config.yaml
model: "sound classifier"
dataset: "read English sentences (LibriTTS-R)"
train_examples: 15625
gain_aug_db: 10
time_shift_ms: 100
n_mels: 40
hop_length: 160
input: "log_mel"
spec_augment: true
win_length: 512
targets: ["voice"]
num_classes: 2
arch: "crnn"
norm: "groupnorm"
activation: "gelu"
weight_standardization: false
depths: [1, 1, 2, 1]
kernel_size: 5
stem: "single"
widths: [96, 144, 208, 320]
rnn_width: 128
rnn: "gru"
bidirectional: false
rnn_residual: false
rnn_layers: 5
loss: "cross_entropy"
optimizer: "soap"
beta2: 0.99
lr: 0.0036
beta1: 0.95
shampoo_beta: 0.95
eps: 1e-08
precondition_frequency: 16
max_precond_dim: 1024
merge_dims: true
one_sided: false
adamw_lr_other_params: 0.00096
steps: 1700
batch_size: 64
epochs: 7.0
lr_schedule: "linear"
final_lr_fraction: 0
warmup_steps: 170
weight_decay: 0.2
adamw_weight_decay_other_params: 0
Rows from block 7, named by matrix and row number. Each number is 50 + 10 x the weight over the matrix's rms, rounded and kept within 0 to 99. All counts start at 0.
# weight_ih_l0: GRU input weights (gates r, z, n stacked) (model.rnn.2.rnn.weight_ih_l0, 384x128), inputs 0-127
weight_ih_l0.269:58 62 55 51 49 55 49 63 44 39 59 56 47 48 51 56 51 65 54 49 52 47 42 58 54 38 70 58 39 53 62 53 43 48 61 60 51 39 65 53 70 37 59 65 37 54 64 40 41 55 59 47 42 62 43 56 54 72 49 51 47 51 49 35 55 45 57 40 58 39 37 38 51 47 63 40 50 52 57 51 56 42 52 60 68 48 61 58 51 59 51 50 60 56 54 45 56 62 46 59 56 38 40 46 59 39 68 53 65 51 53 48 59 55 50 52 52 36 48 55 58 55 69 49 52 41 42 62
weight_ih_l0.270:44 49 55 46 57 58 43 63 47 42 69 25 55 71 47 31 62 42 54 47 56 60 58 31 34 37 54 59 40 48 47 47 61 45 60 41 56 50 42 41 46 71 45 65 53 54 46 52 50 56 46 57 47 69 44 56 48 50 48 37 43 54 53 54 52 58 61 41 59 57 56 35 51 43 52 49 53 66 54 54 65 58 54 34 40 55 45 40 61 46 68 53 34 30 52 34 50 31 54 61 55 54 48 37 42 57 48 54 55 41 54 45 53 40 55 36 56 52 73 60 56 51 43 45 52 68 64 45
weight_ih_l0.271:69 60 49 44 63 58 56 43 68 56 41 68 44 46 37 61 48 68 39 63 59 38 76 36 52 66 49 50 55 29 53 47 57 59 33 65 57 49 37 69 64 66 50 39 58 53 39 39 32 64 57 53 52 54 36 55 54 44 55 53 59 47 47 59 69 59 40 45 48 54 54 49 58 49 64 49 62 62 43 66 56 56 63 68 59 50 43 57 50 36 46 52 27 56 62 61 27 63 43 29 42 51 51 48 55 50 76 52 54 48 64 48 43 32 42 44 49 52 54 54 43 42 52 61 35 52 64 55
weight_ih_l0.272:39 57 61 60 57 64 49 42 48 38 37 51 63 52 48 63 76 39 43 38 56 55 64 54 48 47 42 59 46 45 47 40 55 54 53 65 41 62 62 50 52 56 55 51 53 58 53 48 47 57 52 37 62 41 55 53 54 51 40 64 44 54 43 47 65 61 50 50 49 44 48 52 43 48 45 48 51 48 45 40 39 37 40 57 62 53 45 36 55 41 47 60 68 57 55 51 51 47 50 40 49 54 54 50 46 70 50 45 40 53 47 48 58 45 58 58 42 45 33 52 67 44 45 46 44 49 50 50
weight_ih_l0.273:55 54 34 53 60 57 42 61 46 42 41 60 57 49 55 51 56 50 46 64 67 52 49 49 60 47 58 49 44 44 59 53 55 56 50 41 56 47 54 59 57 45 51 66 55 44 30 62 52 53 65 53 46 49 48 52 43 47 48 59 45 47 44 41 46 57 54 55 59 53 59 50 45 45 40 46 56 52 48 56 53 53 46 47 61 55 47 60 40 51 52 47 58 51 46 51 62 47 53 52 54 56 49 48 56 55 58 51 62 45 66 49 29 47 53 52 66 45 45 47 51 56 54 53 70 55 56 49
weight_ih_l0.274:58 52 55 41 32 49 44 35 53 43 57 42 73 47 54 34 37 34 46 29 52 56 53 43 67 33 49 57 56 37 56 39 60 51 50 51 60 45 49 56 64 65 57 41 45 46 48 58 38 58 45 63 52 49 71 42 35 54 47 65 54 54 58 52 51 52 42 35 69 60 52 55 48 44 67 39 46 57 45 57 56 48 41 57 37 36 35 54 58 64 61 43 48 39 58 48 49 54 51 62 73 34 45 50 58 61 60 50 48 59 61 48 47 54 59 52 36 40 56 55 38 52 47 36 43 44 42 50
weight_ih_l0.275:63 41 46 35 54 59 44 54 45 48 55 43 52 57 34 35 65 49 51 51 52 50 57 70 60 38 50 66 68 51 41 58 47 47 37 54 41 26 49 47 46 66 55 49 53 51 37 52 54 39 62 38 50 35 44 55 48 42 46 50 48 47 43 46 71 51 50 46 45 58 58 42 59 45 63 38 70 54 41 62 62 47 51 45 52 58 44 54 60 34 43 32 39 45 64 43 66 52 49 49 57 50 42 34 43 50 62 52 52 41 57 42 62 63 35 46 37 41 38 48 55 45 61 54 41 38 53 48
weight_ih_l0.276:45 54 51 53 35 55 53 45 62 45 54 49 34 46 61 50 54 53 34 67 41 40 62 50 44 56 57 46 44 40 43 51 52 54 60 43 44 28 57 39 58 56 50 54 75 48 59 51 34 49 54 48 54 43 48 57 51 65 38 56 62 44 54 36 41 45 36 52 47 63 51 34 49 27 53 50 46 40 44 58 27 38 52 39 48 52 56 43 57 50 44 52 60 51 46 58 73 45 59 47 36 52 42 65 43 59 70 56 42 42 53 51 50 40 53 44 55 58 43 51 52 48 65 41 44 49 56 61
weight_ih_l0.277:47 44 50 43 42 73 63 51 53 47 47 45 50 55 38 42 49 63 47 51 46 52 53 53 58 44 60 49 50 54 40 45 60 54 46 61 56 49 57 60 61 55 47 49 38 56 43 38 56 36 41 50 52 45 57 58 52 54 52 42 47 36 56 54 57 52 37 55 29 55 38 35 38 43 34 41 45 43 39 49 46 41 47 39 40 61 53 51 48 41 26 60 65 68 74 61 70 55 59 50 49 47 53 68 48 53 35 33 55 44 68 57 41 60 48 40 41 48 52 56 49 61 74 40 59 45 41 46
weight_ih_l0.278:61 41 48 30 49 64 52 37 49 51 28 42 60 31 41 60 62 42 43 34 39 44 50 58 53 55 46 45 45 59 49 44 49 38 41 57 36 53 49 50 51 56 53 42 50 53 40 54 51 57 46 56 61 52 39 57 59 54 52 52 63 46 59 66 54 54 53 53 55 42 43 36 51 35 36 35 21 53 43 35 52 42 33 39 50 63 55 62 47 57 37 35 45 54 53 40 53 53 38 50 65 48 52 53 45 47 47 50 46 37 49 49 53 52 60 37 46 45 47 65 50 62 54 56 42 52 51 52
weight_ih_l0.279:31 50 67 47 46 60 42 29 57 37 47 46 51 70 58 53 46 57 41 15 58 55 45 57 46 45 53 52 48 43 65 51 34 48 43 44 36 39 51 37 54 60 48 43 67 53 59 48 35 53 45 67 49 45 48 50 48 46 23 58 59 32 29 48 41 50 29 41 57 72 49 62 57 58 44 45 42 40 74 65 42 43 50 36 48 65 51 45 45 40 32 59 50 58 32 48 61 55 63 55 44 55 46 34 48 50 40 57 31 57 54 53 26 50 49 36 47 57 57 28 52 49 39 53 45 51 44 65
weight_ih_l0.280:54 58 37 50 57 65 40 60 48 56 54 41 46 54 68 45 63 51 42 54 44 43 62 48 48 57 52 59 47 46 55 41 58 42 49 43 53 44 49 46 58 57 51 50 55 60 40 47 70 62 47 35 51 49 40 47 50 44 49 54 41 60 58 50 60 44 61 47 44 50 49 55 61 43 43 47 42 60 43 45 51 32 54 54 51 58 47 44 56 47 39 58 46 49 55 35 55 44 43 42 56 53 48 63 53 50 57 55 39 53 50 55 59 45 48 56 53 49 46 63 66 47 51 48 47 61 66 51
weight_ih_l0.281:47 39 34 48 44 52 50 40 50 40 40 49 62 47 56 43 50 41 68 50 42 61 43 41 54 55 48 51 49 40 50 60 50 56 51 44 44 55 50 52 62 53 61 46 39 54 39 56 56 48 60 52 24 56 29 53 56 49 59 54 45 42 52 43 47 56 47 43 60 59 47 62 55 40 38 78 64 49 58 41 43 63 57 48 51 46 48 59 54 45 55 43 55 55 38 64 52 49 55 35 46 53 73 54 62 69 49 62 38 29 42 63 40 52 36 50 45 55 37 53 57 44 43 48 53 57 58 42
weight_ih_l0.282:56 60 42 58 62 47 48 41 53 49 48 53 51 57 49 45 48 48 50 33 43 57 55 61 49 29 54 52 40 51 38 60 44 61 39 54 43 51 42 56 56 58 45 55 57 46 52 45 44 39 60 45 76 39 46 28 45 58 51 72 55 54 35 36 59 57 58 60 54 45 54 49 49 46 50 39 56 36 54 61 50 62 44 39 43 48 46 59 48 47 37 61 50 33 63 43 34 52 61 57 57 62 44 45 58 38 58 54 57 43 45 47 47 46 52 64 51 58 56 42 51 53 49 51 42 57 45 44
weight_ih_l0.283:36 58 65 40 52 52 36 43 53 49 43 33 41 54 59 53 45 36 52 74 42 69 60 47 38 47 42 59 54 51 60 39 51 49 47 62 39 47 58 46 58 56 44 52 44 57 57 62 48 56 49 44 48 58 49 53 48 46 50 45 31 28 47 46 29 43 53 65 69 46 61 43 54 47 41 66 51 37 54 47 51 58 53 51 62 52 44 52 47 68 57 56 52 41 54 49 56 58 58 43 42 62 54 55 52 41 51 46 38 53 29 60 33 43 59 62 66 55 40 36 42 49 58 62 39 48 62 50
weight_ih_l0.284:61 58 51 54 45 58 57 53 50 62 53 50 47 46 63 57 46 64 51 61 45 37 44 33 46 57 47 56 43 44 47 52 41 48 57 54 42 46 60 46 38 47 47 33 44 52 57 41 45 51 43 51 58 54 60 52 41 56 54 57 51 52 51 52 42 55 47 53 59 52 45 51 52 47 42 53 48 55 42 53 54 57 52 42 55 50 48 42 43 39 46 58 54 68 42 51 45 51 61 53 41 46 51 55 48 50 42 54 53 48 44 53 46 52 54 50 60 46 48 63 51 45 60 56 54 50 45 39
weight_ih_l0.285:48 51 46 63 49 45 58 38 48 60 46 44 40 34 32 49 46 51 44 50 41 51 54 49 49 50 48 54 39 60 29 61 42 55 42 57 55 52 27 39 51 56 53 41 51 45 53 53 57 61 60 60 41 53 48 55 38 48 54 48 45 36 56 60 54 61 49 62 58 48 37 65 45 44 41 60 54 36 53 61 53 61 45 59 63 46 55 39 48 60 50 34 52 46 56 50 58 45 42 51 40 58 51 40 58 48 49 46 54 54 43 43 51 55 51 36 56 57 45 54 57 53 46 53 50 54 59 53
weight_ih_l0.286:38 49 63 44 50 54 69 40 42 52 48 50 55 69 63 32 50 45 51 51 50 45 44 54 60 60 36 35 49 47 47 49 52 54 53 46 38 51 55 36 74 51 62 55 46 51 43 55 60 58 52 51 52 42 41 44 56 37 64 50 40 53 49 56 40 57 44 47 45 41 61 57 38 67 34 43 68 45 35 50 64 48 48 57 50 39 51 45 70 34 63 43 65 36 57 42 50 53 43 62 51 37 50 46 34 39 57 47 40 57 52 42 50 57 51 61 49 42 46 64 48 59 43 45 62 48 40 58
weight_ih_l0.287:54 56 58 41 56 45 66 43 67 42 56 61 37 55 43 57 33 48 55 37 53 53 45 61 43 38 51 40 50 31 52 46 62 55 49 59 55 56 56 43 50 58 42 43 55 46 50 55 43 60 44 66 48 49 38 59 53 62 54 53 59 51 64 49 52 43 58 53 41 59 47 43 54 55 43 37 54 44 53 48 66 64 47 43 59 47 51 45 40 46 48 50 48 46 48 35 50 47 32 50 67 31 52 70 45 47 48 66 66 58 39 50 48 49 36 52 50 42 52 48 55 44 69 57 56 66 38 56
weight_ih_l0.288:46 52 64 41 55 51 48 58 54 54 51 51 47 51 53 49 50 46 72 46 51 66 60 37 52 54 71 56 55 61 52 37 46 58 36 53 44 34 58 46 40 51 33 42 57 43 40 45 43 49 45 45 39 59 61 53 51 46 49 47 62 52 47 36 50 56 51 56 47 37 50 38 57 50 51 46 42 51 50 48 61 44 48 60 57 55 42 31 60 49 67 44 43 34 47 43 48 66 43 35 48 37 46 53 45 54 56 47 64 49 55 50 56 53 65 55 50 59 42 49 51 66 54 49 49 42 50 59
weight_ih_l0.289:38 50 47 66 65 56 46 61 44 31 46 49 37 57 56 46 50 58 47 39 54 45 37 57 58 40 43 29 53 49 54 42 48 60 50 61 56 43 68 51 48 47 45 60 46 38 48 46 48 65 51 49 58 49 39 52 50 51 59 30 59 53 39 68 38 42 48 27 52 49 56 55 55 47 23 39 43 50 52 50 61 51 31 51 45 62 47 53 60 48 44 52 42 32 49 47 49 35 50 48 46 52 55 40 57 49 56 40 56 59 51 55 56 59 42 53 43 44 58 56 61 40 64 41 39 59 37 55
weight_ih_l0.290:48 51 46 44 47 46 45 41 43 61 55 64 40 39 56 36 54 37 58 40 41 47 62 44 48 49 54 46 35 34 52 61 58 33 49 47 48 67 51 52 52 59 57 37 61 54 44 57 49 51 35 38 47 70 61 61 44 39 68 55 55 58 51 62 39 48 40 45 46 38 53 48 58 46 48 54 42 48 39 50 46 45 40 60 51 47 37 48 47 52 60 49 56 36 45 48 51 49 36 55 50 54 61 60 46 50 34 57 63 51 49 57 37 62 55 50 57 54 58 47 39 53 49 50 50 52 50 55
weight_ih_l0.291:58 58 51 42 52 28 38 53 56 42 35 44 54 32 54 55 40 67 48 59 41 61 59 51 55 58 57 48 34 50 40 43 61 50 47 58 39 39 49 53 52 41 39 57 45 56 45 45 49 56 56 54 40 38 37 35 40 55 53 46 41 49 42 56 52 52 50 56 62 41 50 53 35 48 56 43 51 44 44 34 39 46 44 56 49 40 63 56 40 49 54 37 42 55 60 33 47 37 51 66 65 42 46 54 53 47 60 45 47 58 52 45 48 52 54 50 47 45 63 31 43 56 45 67 72 50 48 51
weight_ih_l0.292:59 58 29 36 54 45 43 63 45 56 46 63 54 54 53 31 49 55 60 46 59 45 39 47 58 34 50 44 63 52 54 39 58 49 41 53 50 51 55 64 52 29 39 41 56 52 39 41 64 56 53 55 45 63 48 37 65 59 48 54 60 42 28 57 58 38 42 51 51 57 44 57 45 50 38 62 58 55 48 55 37 54 29 57 64 59 49 70 52 58 58 58 43 51 48 47 49 48 51 60 64 44 62 42 53 50 46 34 36 55 41 44 65 38 23 71 42 47 53 50 54 24 44 40 51 58 53 39
weight_ih_l0.293:49 48 25 54 52 58 58 53 48 38 44 35 43 56 48 35 50 53 46 42 57 63 43 22 48 47 40 54 51 57 60 63 58 53 28 62 87 35 37 60 47 57 45 53 55 52 63 62 66 41 49 66 66 73 78 61 42 62 42 52 42 51 40 34 51 69 60 54 63 48 55 41 42 58 35 52 29 30 36 54 53 52 46 52 35 39 43 56 34 49 62 32 60 40 53 40 45 62 52 62 41 50 53 55 69 37 40 57 54 46 52 48 55 27 71 41 34 47 40 55 41 55 65 42 53 57 64 60