{
  "targets": ["voice"],
  "weight_standardization": false,
  "rnn": "gru",
  "optimizer": "soap",
  "beta2": 0.99,
  "precondition_frequency": 16,
  "merge_dims": true,
  "final_lr_fraction": 0
}
Rows from block 4, named by matrix and row number. Each number is 500 + 25 x the weight over its row's rms, rounded and kept within 0 to 999. All counts start at 0. Numbers have three digits each. After the name is the row's rms in percent of the matrix's.
# conv: width-5 conv, stride 2 (model.blocks.4.conv.weight, 320x208x5), inputs 120-143, a 5 kernel for each
conv.245 104:507540480485470527495487505452444519463522499508464486478499519513509462519506530494494474498499498483506480477493534524520481496507464485510484471516477507500493507489503491472513509522506502486542478537505464507553493491497511512468531513560494517478514501487498478470474505512467531516538512492506511546480517526476512456499499536503492502467472487479502498
conv.246 106:523513498522476487522521540502491493487514575529491500497538479519519516502511502470492464480518495519538521505489516511496457521495529506553463481551500466481538513479503514452500516479535485450518491541495467512493533503460546479493465469516493492506515521502447471503473522505448499514566512491495521499505527492518494504446492504515487544485509505485451488
conv.247 111:499506499525456537479498505523507510478522520470529510554484488430502532523504525482496499523516488535527512469532536497505513466525467508527516490481490482529539476493502506504507497469464493525501503469485578556512471454483490495461499513503499523431512481507482496472482502468496487501496491500524500508460516522510501491489525511477502517508498523529505465
conv.248 085:503522519484474523535492472490446439487563542485517483479513474487491498511484523492493510483509496517510466520501464508467478485540514487464513471477499476476484488476497501484491469492491507530511472487483476492507480525457480508490478482483494481522521496459535471504456523545503455546470480501516514515476478484447503527497472481502448485520492494462512495
conv.249 095:529460506571473440461519540501473540478473466543509485487499495513491463527486476511505490505496525457497508518515488516498480485511547512491491496460488480471524537499536551519528481509527492474495514547482534517482482560477508508463463518510499485502496481488485483460507530454474503483486487501564538491499521524518512479513503509481523506511511510492523505
conv.250 086:504534524460463476465488461482513487514534507478494501535492512441449556489517496504504485496504505535470475508517469514465525466484483498528555478487433465550513460536517511521523483533478507474470525485537512463502533520514465535485510534501510532508490492478508478477468510518471481490522513480561443528499504498489481471520508471491506508530503487493492499
conv.251 096:499511460464509512499485510489499553496482452506511524504517531462506549478500493513518511517533495479454509532493566509509481448493469481493485473540497495562518474530499503510481481534517490490518459473446484514530484474495481480492533484498501473504536503520496508467499453537489493475536485532534470497496505495513495473517494535457485480494528511477497572
conv.252 099:496476481549509499523498526496518519483510472513464480492474496480461501506480510494457520516448547482494515504472480516466472513495511483481480530487510514452545478527515476494522492513593485466536511474516464506507520458504451516546536466520433512513545474528485535489522496496445547516484506506479529533509465504493501559487487475489493536492499502526534555
conv.253 108:493495494484536533530495542476506508478485479517510516518553510511511451470488506491508490498526527460502542478510491473455508448540521513494492507467539499523462523485505520536470513492534497462497514514500502504514501484467497482498468476497490502466509520512456496506520533485472463527487497497493526530478516492499507521506495496541514478491472499498510491
conv.254 104:506510494506470474487493509536501484509481566529517545458531509507478529493486476491519484518493486502478490513516508487453485513487478453526509520523476488513486476501521513537515484518530531443492480470519536466511527565503486501471484558497464471451551469532524497483495502527511490466502496494498499485477527484492519516529523508493505490512455497502497467
conv.255 104:474526507463527483539496465507526466493501511504564467500499537519476524483472500471503498515477549516468517478513459487493451442522488488516480538516477533516472514508481518515497524468471516555469527457510536489489530505441499463501506483515512496477546521492494521458538509550566495496465547484500499479498518526524485473509496523499491521470504488474486483
conv.256 096:483511474553527479463562533421447480466468483511479522466527475487505491505491480480520526488519480481451484506488452505458532488468503533485464512523508473518466507485535498519513489452479499485551503510482482519518461521486516502485487478461515501505520506505524491501479506519474497523533508509494438533477534511507485483483522459496533515488505508489520509
conv.257 095:476454489562513491478539514460518565464493487512519526514502529489461503513495457485477518455496456488518502516499497516495499483521477468531496462548491527483480486469515461483494521428532533499503487476475532497509492520494524462507515480535484502468478526520500497504521507480458493477519471533546509514462514529499515530520497480524489493465490487478467505
conv.258 103:506510529491476471505499507520479509482505487512503502556519482471573462489501503511501516466483513495525506468520487484541487491466478509505494513502528536490467497512494481485414537482458485472482516528455466529483485483506519458504533520460495493469523509508521486527480458504490475520493465465490489484507480475487541487515517508517457477496504494501529446
conv.259 107:513547474519504521501482550481534495514483499501516469518495501473501517521486529493511496495501530490508515462490491456473483508480481497544544491507506481579493471491491504499533510523485499471474523507491477541493485521523505498459545476485476530478515487464531494507491497506508503527430498485499492490445499524499496489489512508480511505534512503463519500
conv.260 092:494506463488473481463537574489490479484500501519491501488479477534450483521474521533480512530510488504484458494503471493511474478516542471522478476517461510487593500521526514502547511551499487522472520509516490543515463478532510483515524452500487480480465504490493510541472485498477475493497486497497490482481464443494525481503505513486487505484483508528511512
conv.261 109:473519493514531504508509490505506490511507502473551483511474516482465514513478513504470505502485479485492509545514495496484485474491494462521472502486525485517503529524522505501498464506468504489483517531540452447492452478506542505478493522513520470459526490503496493518493548513464471528553494484467452473508512486493471494520485522488502490533514541497538453
conv.262 092:478529481496524560486516502533539530518527513494495492520512500534495544511542511528466510499513521541468479546486497473531478531531500523479523478511505504486526495490501520522501508483452496500545468458474496495473499479535499463486496496503485481485486527471492509489473545529467462494488537546518537487472476550494534489476501495458515511460547476567487495
conv.263 095:503504488464552460485551517482519500488486509501487506475557496509515494512494507485502483509490513448494469501483494494515464480569435535550485465499525492475536479511533496501518488492525496513439497556521535488531493497523541475501492511529489536502507511526544511477544512513505519529481480573450496549518490532499518526479545522475511507562509482496554537
conv.264 108:481496483477486502539505516526473534476518510498455478513527483530504466517546511504474502501513487498484521517503503444481540555436481482497552469464516513532488522511491507535530511559485508467460505506486530509536556456509495471511514463489512524514489434498490468500480539463470519475509516493585534477495447518504518467500494496473507529466532461476494471
conv.265 101:489473512463502505520511472473516533495512488560487456460508546473522471478491452512491502500477510489513502528516450438489530507512463534470449472485516514507509501453509514503513521447534513481432496533514524488503497478515499517501489523530484479473494504493509493520531494533510506518484498501523489473500503481602483535536514481508520513479516509496452504
conv.266 109:467508496485544514479474570476498523508474516492472521494470502477483506475508532514517511518531461473506480496488602493472543530482527533492451517547488523499494547509525478514525515475529502518580490500481462491508531480473522498474499551521475525532481474497492496524489497516518500455493530502491505497509501502516545467496510505464536512495496492500476514
conv.267 112:481468489569491478471507510491518508486496512486467508472466539543522496508497510461545464491519493502495523480516523431535498507498506530472466528530501538479480524500527467482545458479515514536483503548497480504463513511483486511511520461498477509527509486496447505505507508524497530512505460445523503514480470494525435487503524497487459502521517468488509481
conv.268 097:473537505503477520518467558518549493508494503517510498469524483499469479511485484503526494458529453509496509506499461484510477470505487469505511455512502501543514492499497504482476509521501499493562470505495474482514517458522522535447483505539490461483496495510514518498518491506470459447514482471515470507417544506491481475527536508468535552519516483504486552
conv.269 103:528506525485463539471533488466519487477515501503551479493483519451495520532512504495519552518490491485525490515509482536488513506564483517541504492510498495524499502490504486522504487485505465461479511516486514536541450504505501517502512549553488489498495463476475488501530510490443542487545448496539456535476493506470463502500506497482493500492475468474503526
conv.270 093:490539532492499545464489530465486499519500546483500510490512533516495529496494481521482505489464510514531525524469482484511477469531506574484456550494477530493473526486499473474503499515469499517510499494501520545488499531477493498511493487476510499466504532539503506486468466505466462484459478478494505498500479494469484483483516499482519513470460491540509538
conv.271 097:477481484547521495470532509481473518495470534484535495489499557513489516509530495484472514460460542511513502471515466502489498504503469515522496525519518486543484535530480496515494468500491483489518511458464533528496461520496510480477489482482483529524466476534492473483531573508470498463493508530528500487485488545540538501508502523495509500456469531493479479
conv.272 098:495476468545512519475496473475479503539537529492468525465479478482457535489492534490485524480482521524474466486452503487481558503471504493477521503507479547517487519501494520550495546494506519470519514547492486537474507512436505499490479566508487547546493475523510502502498536482508462472547497531516506506495513518485492498518509508550482513521486492492502505
conv.273 099:532482481486532545498478491504502506543485500545506538500474505497485498502513510474483503493525514516557498454480446495501477524455500495490464521496513521498522479488518497501509461510531494502509495493554502521484502480471489486537547501515521481519488468498553533517535495559494483505496495514499471508499523513558492456509500476531525482552505500527482543
conv.274 086:520487473479513487523528481509473453543486520504482503546509476508496541484478485540499524469508475486531530480468538525487513532477476477530507522487442522509496416487500512496469552463478450538475513517482498511535471471490492529502479523492475502513481503501510503527527487496500515499430516534463474458509496480530501503481498475474486506510457519485521538
conv.275 106:514482527481503541477500518465521527539478484453485573528491524468529519503518527521507544496487515480482506510489534480474515526464502478555530496479498483484497493504487518503484512490479501523478549484488488488513475498495492487483463503480482444513508487539509492505465522471496486493456491516553528493528486498516551487443496484490512483539518531473504511
conv.276 096:511522496506487452507505483516526543484443487478518520487519483483528475495490532531509521494519491509481521489519505490495444527478511512503458485487482509497521503499485500521497497514459430578465531544478491471459505538497490495516493543505488476507543500539474499463526483511539488513485479500505478497501477496492511498555494493483488521521474496494522474
conv.277 108:495499488512565509486472536470505503519507514461482489489519536511471505531545490480476487504486477488500496510541497493490472520491509478483494525518501507488513554540493486513488503535509509453507505516503540516487480483517526490482538453496535502517496525482488473501492501493461550501476522521500478512466477541498502509497505469475519556506491497473546528
conv.278 085:503489497513448541464495529478471515469501478516508476512475501476512517492506494484518491475555505496500521469484520489506473477431463466616503446494474545528489455505485491545476507512553530498538478478499528475498473493493475491460523522474489479488530501471486471527510455512487505502449511497507498509495514515483460511488448514530531500533537520466516498
conv.279 103:490504452479493530428525547513523535514505504502525518498489464511474562501498521478545508508452489527506459515486446497488497536480490490494481462545470506496519497508477509478470527535444479485526527430447521509523491495511496485523484522502531505531479524478504497493503507468476543527488521510524526493467546498481507496472513512512493477563487494485500512
conv.280 106:528540514495462499503505485504499506476499516491478507479516520489543510487473462505483465476495485508486519485529490526514451519495513512516462509510504487547457489490496465501491460481503492503474489508544524482508483483503547494492436490512501539479510483533496503477540523489507498426542461547514483480499446498505487498515459443513511514488464533461507481
conv.281 091:498483463490481480460500476543550511555543452555505544485515486541488485510500485497481480521512522499467492493485520454500479478472492482491509531521487490508500496501510473500488489478527519498471480492508551482436486528461566512468509501528508507505528523501523518500445484484475514483515492477502483487588497514539484493521513487533488447536556475521494495
conv.282 097:498484468481485534490502513492492525476498450571448508492502550543493493517514455501485450489508497531506524517473488564497481466527488502513518467465490544514530469492483489495510532470473497512472461511487485525499468500527506498453482571455451531555484446478491475525543512467546527471546456505537531479489486517454489507512509463509483481500508516516525449
conv.283 097:522488530536474519468484513504494513462491511489482481453532500504537527451492500505492484430474506464563511508496527489504480496436531469506486514504481490495532485503502513520489497508526525549477492494491487463532560494494533501536465522568548505519516524539493555533470507504543509449523533462525557527504505500484538498527514498514515525480484499507463495
conv.284 094:483533470521478501500461512521545542497499517465455544506522440536526486495495508484471487467555487479516552469519519468528509483480513532434506496498490485503502557471495460536534500484496520496554494489447539530479490488493492487486508498489472523501515512480459484505505514531481473499464505464494523504515463537484526532510508494544510483480480530520500479
conv.285 097:484480492455539492500465495508471493433483468487492562493536525495484469469500498499462484483482483494521503489480474549463482501499493500495476527467524486521517434533512525543534502517513458491473493518576489504472516504521479533483504515540508473490530481490513503497538494484484480501485514539487492485563509529525523575529479485566482490498474518525484463
conv.286 094:501494494488505484571494498573474490446485482502488484538497501471479489564522497524470501505522532468513462514488480514464496502498493490464503514480528529510449468517503483521522479503457487515558517496496505580481489489541502471512509475501519504556509511501492472477540503545492474451528477537475513483475513502510480524519520496502520522466502450466526472
conv.287 106:464505497497513551501491538500469496474488463503493525493489466484528493508474545528522477520495500534467509481515455494472541542461528503493511508508485523555479484497478508521492514503474513517507499528553471465545477489548504505540410523545470514526517503487502499496484563496494477476471495529469495458526474526497523458500525483567538453515493492464501475
conv.288 100:461513488532500523430506536499510521518527474467557480515534552490564505477511509479540495485554526500466530469537484485517520459481522516480527528481519484509474487502524487515506472476493496499491483541509457489468486475461475482494523496483497512483486498528505494488532456497490477540507485490533542497457523460484511476478509504511509468479520513526562476
conv.289 100:532513463463517458512544513462521534520496488476466569526449489528511498507495483481545536483507505501528496500532515492501535492487518448492474502536470502518490488448506497503485510461493484511479504486524510473493494539515514520525542510520477527488507513472530495518518498452513508492482471534520510523553490520493502480462489487551511493507501480526500478
conv.290 102:517487513498513529491522497448522523508470488490482493440484504497508553509527517520514502488509487519470472466467506483466495518485512522506502550484550498524465532478496479471491521482519536504507500508491452527520487478552487497530513504519496527491475476511465532501514521503551448546506506478418502542510489471477504500525487502507532523468437488504496527
conv.291 104:511532514504465478531537494517431440482536491520486487551497512474499509543516510532510492506461470528544525513484487543507513509516481501492476526477516478505505467526509494497534519477469496472496511505477480553484477493494472507518523485518460490513476540495480532507477501499529527524504468503464485484540449504473471508510521478515512541480505490480507494
conv.292 101:501463570495504467500572539521537492510489482532498473453486476487538470506508465507493507499460495504496534484480538498514539485499545505520515487535504465484510484457512461505505491473476483517540496487473507501507465473491504496500494520490495511506512495487456533478532499480478498504514465504460471528502479468479518530466551470449496514454510491496439498
conv.293 105:496496499513478512493460496532520478485507472508473541472447466506462471470485477502553507510519536541537550482513518497508510515470454469536494543478530511514478531464508514483494481547507523538509509487540459547552538495511494464481498492573477512511517483510473512509476502526508536479481486516478567516487427524524506537468474494461520536504489507491523519
conv.294 091:520489495472498496487489515506478447509497492447453475528543570480487505532490549498492501448441509504519535497502510526507505480492520537570475517482477489480506524526518497517528519498496452474499541507525489469524533537493481522502488520472510482486496515468476476500500482488499530546493489494437510466510526493447511494483473499542516478508478460501476480
conv.295 103:472520501476479457573520452508475520509489519477494489486542469557485493505520539489513487493492529501510508534485442531569509492504493581490474498512503503521474523474479499477508475446509553492438516510500519471470499487476482497489515489514489483468503502469501520498491490460461494505477464502513479515504489555478486505503496502511493474485478488496507509
conv.296 114:481551483506501527517516519439531456455488513502532502489489505490485522494453528480486525541471497509480478468473485502532503473515530475504526500542519490519496470526478483474509488499524514460492518469487531492480543476537515451505498491517496489488540467495490506537474500502454526526460502532438501534447513549434510528477465464514535490481471480513463530
conv.297 109:489512460505487512509467514496518534510498487486530503502482497499495517481556505528493527520502485497494533505525502417534480516473501464540535524515486515515488507524509481469466446456518522508489524569446520499538517520488522504517519464477539464506464503496474488469483504455493514535490494507505500456499496487525465472515529490449530479488468498490529495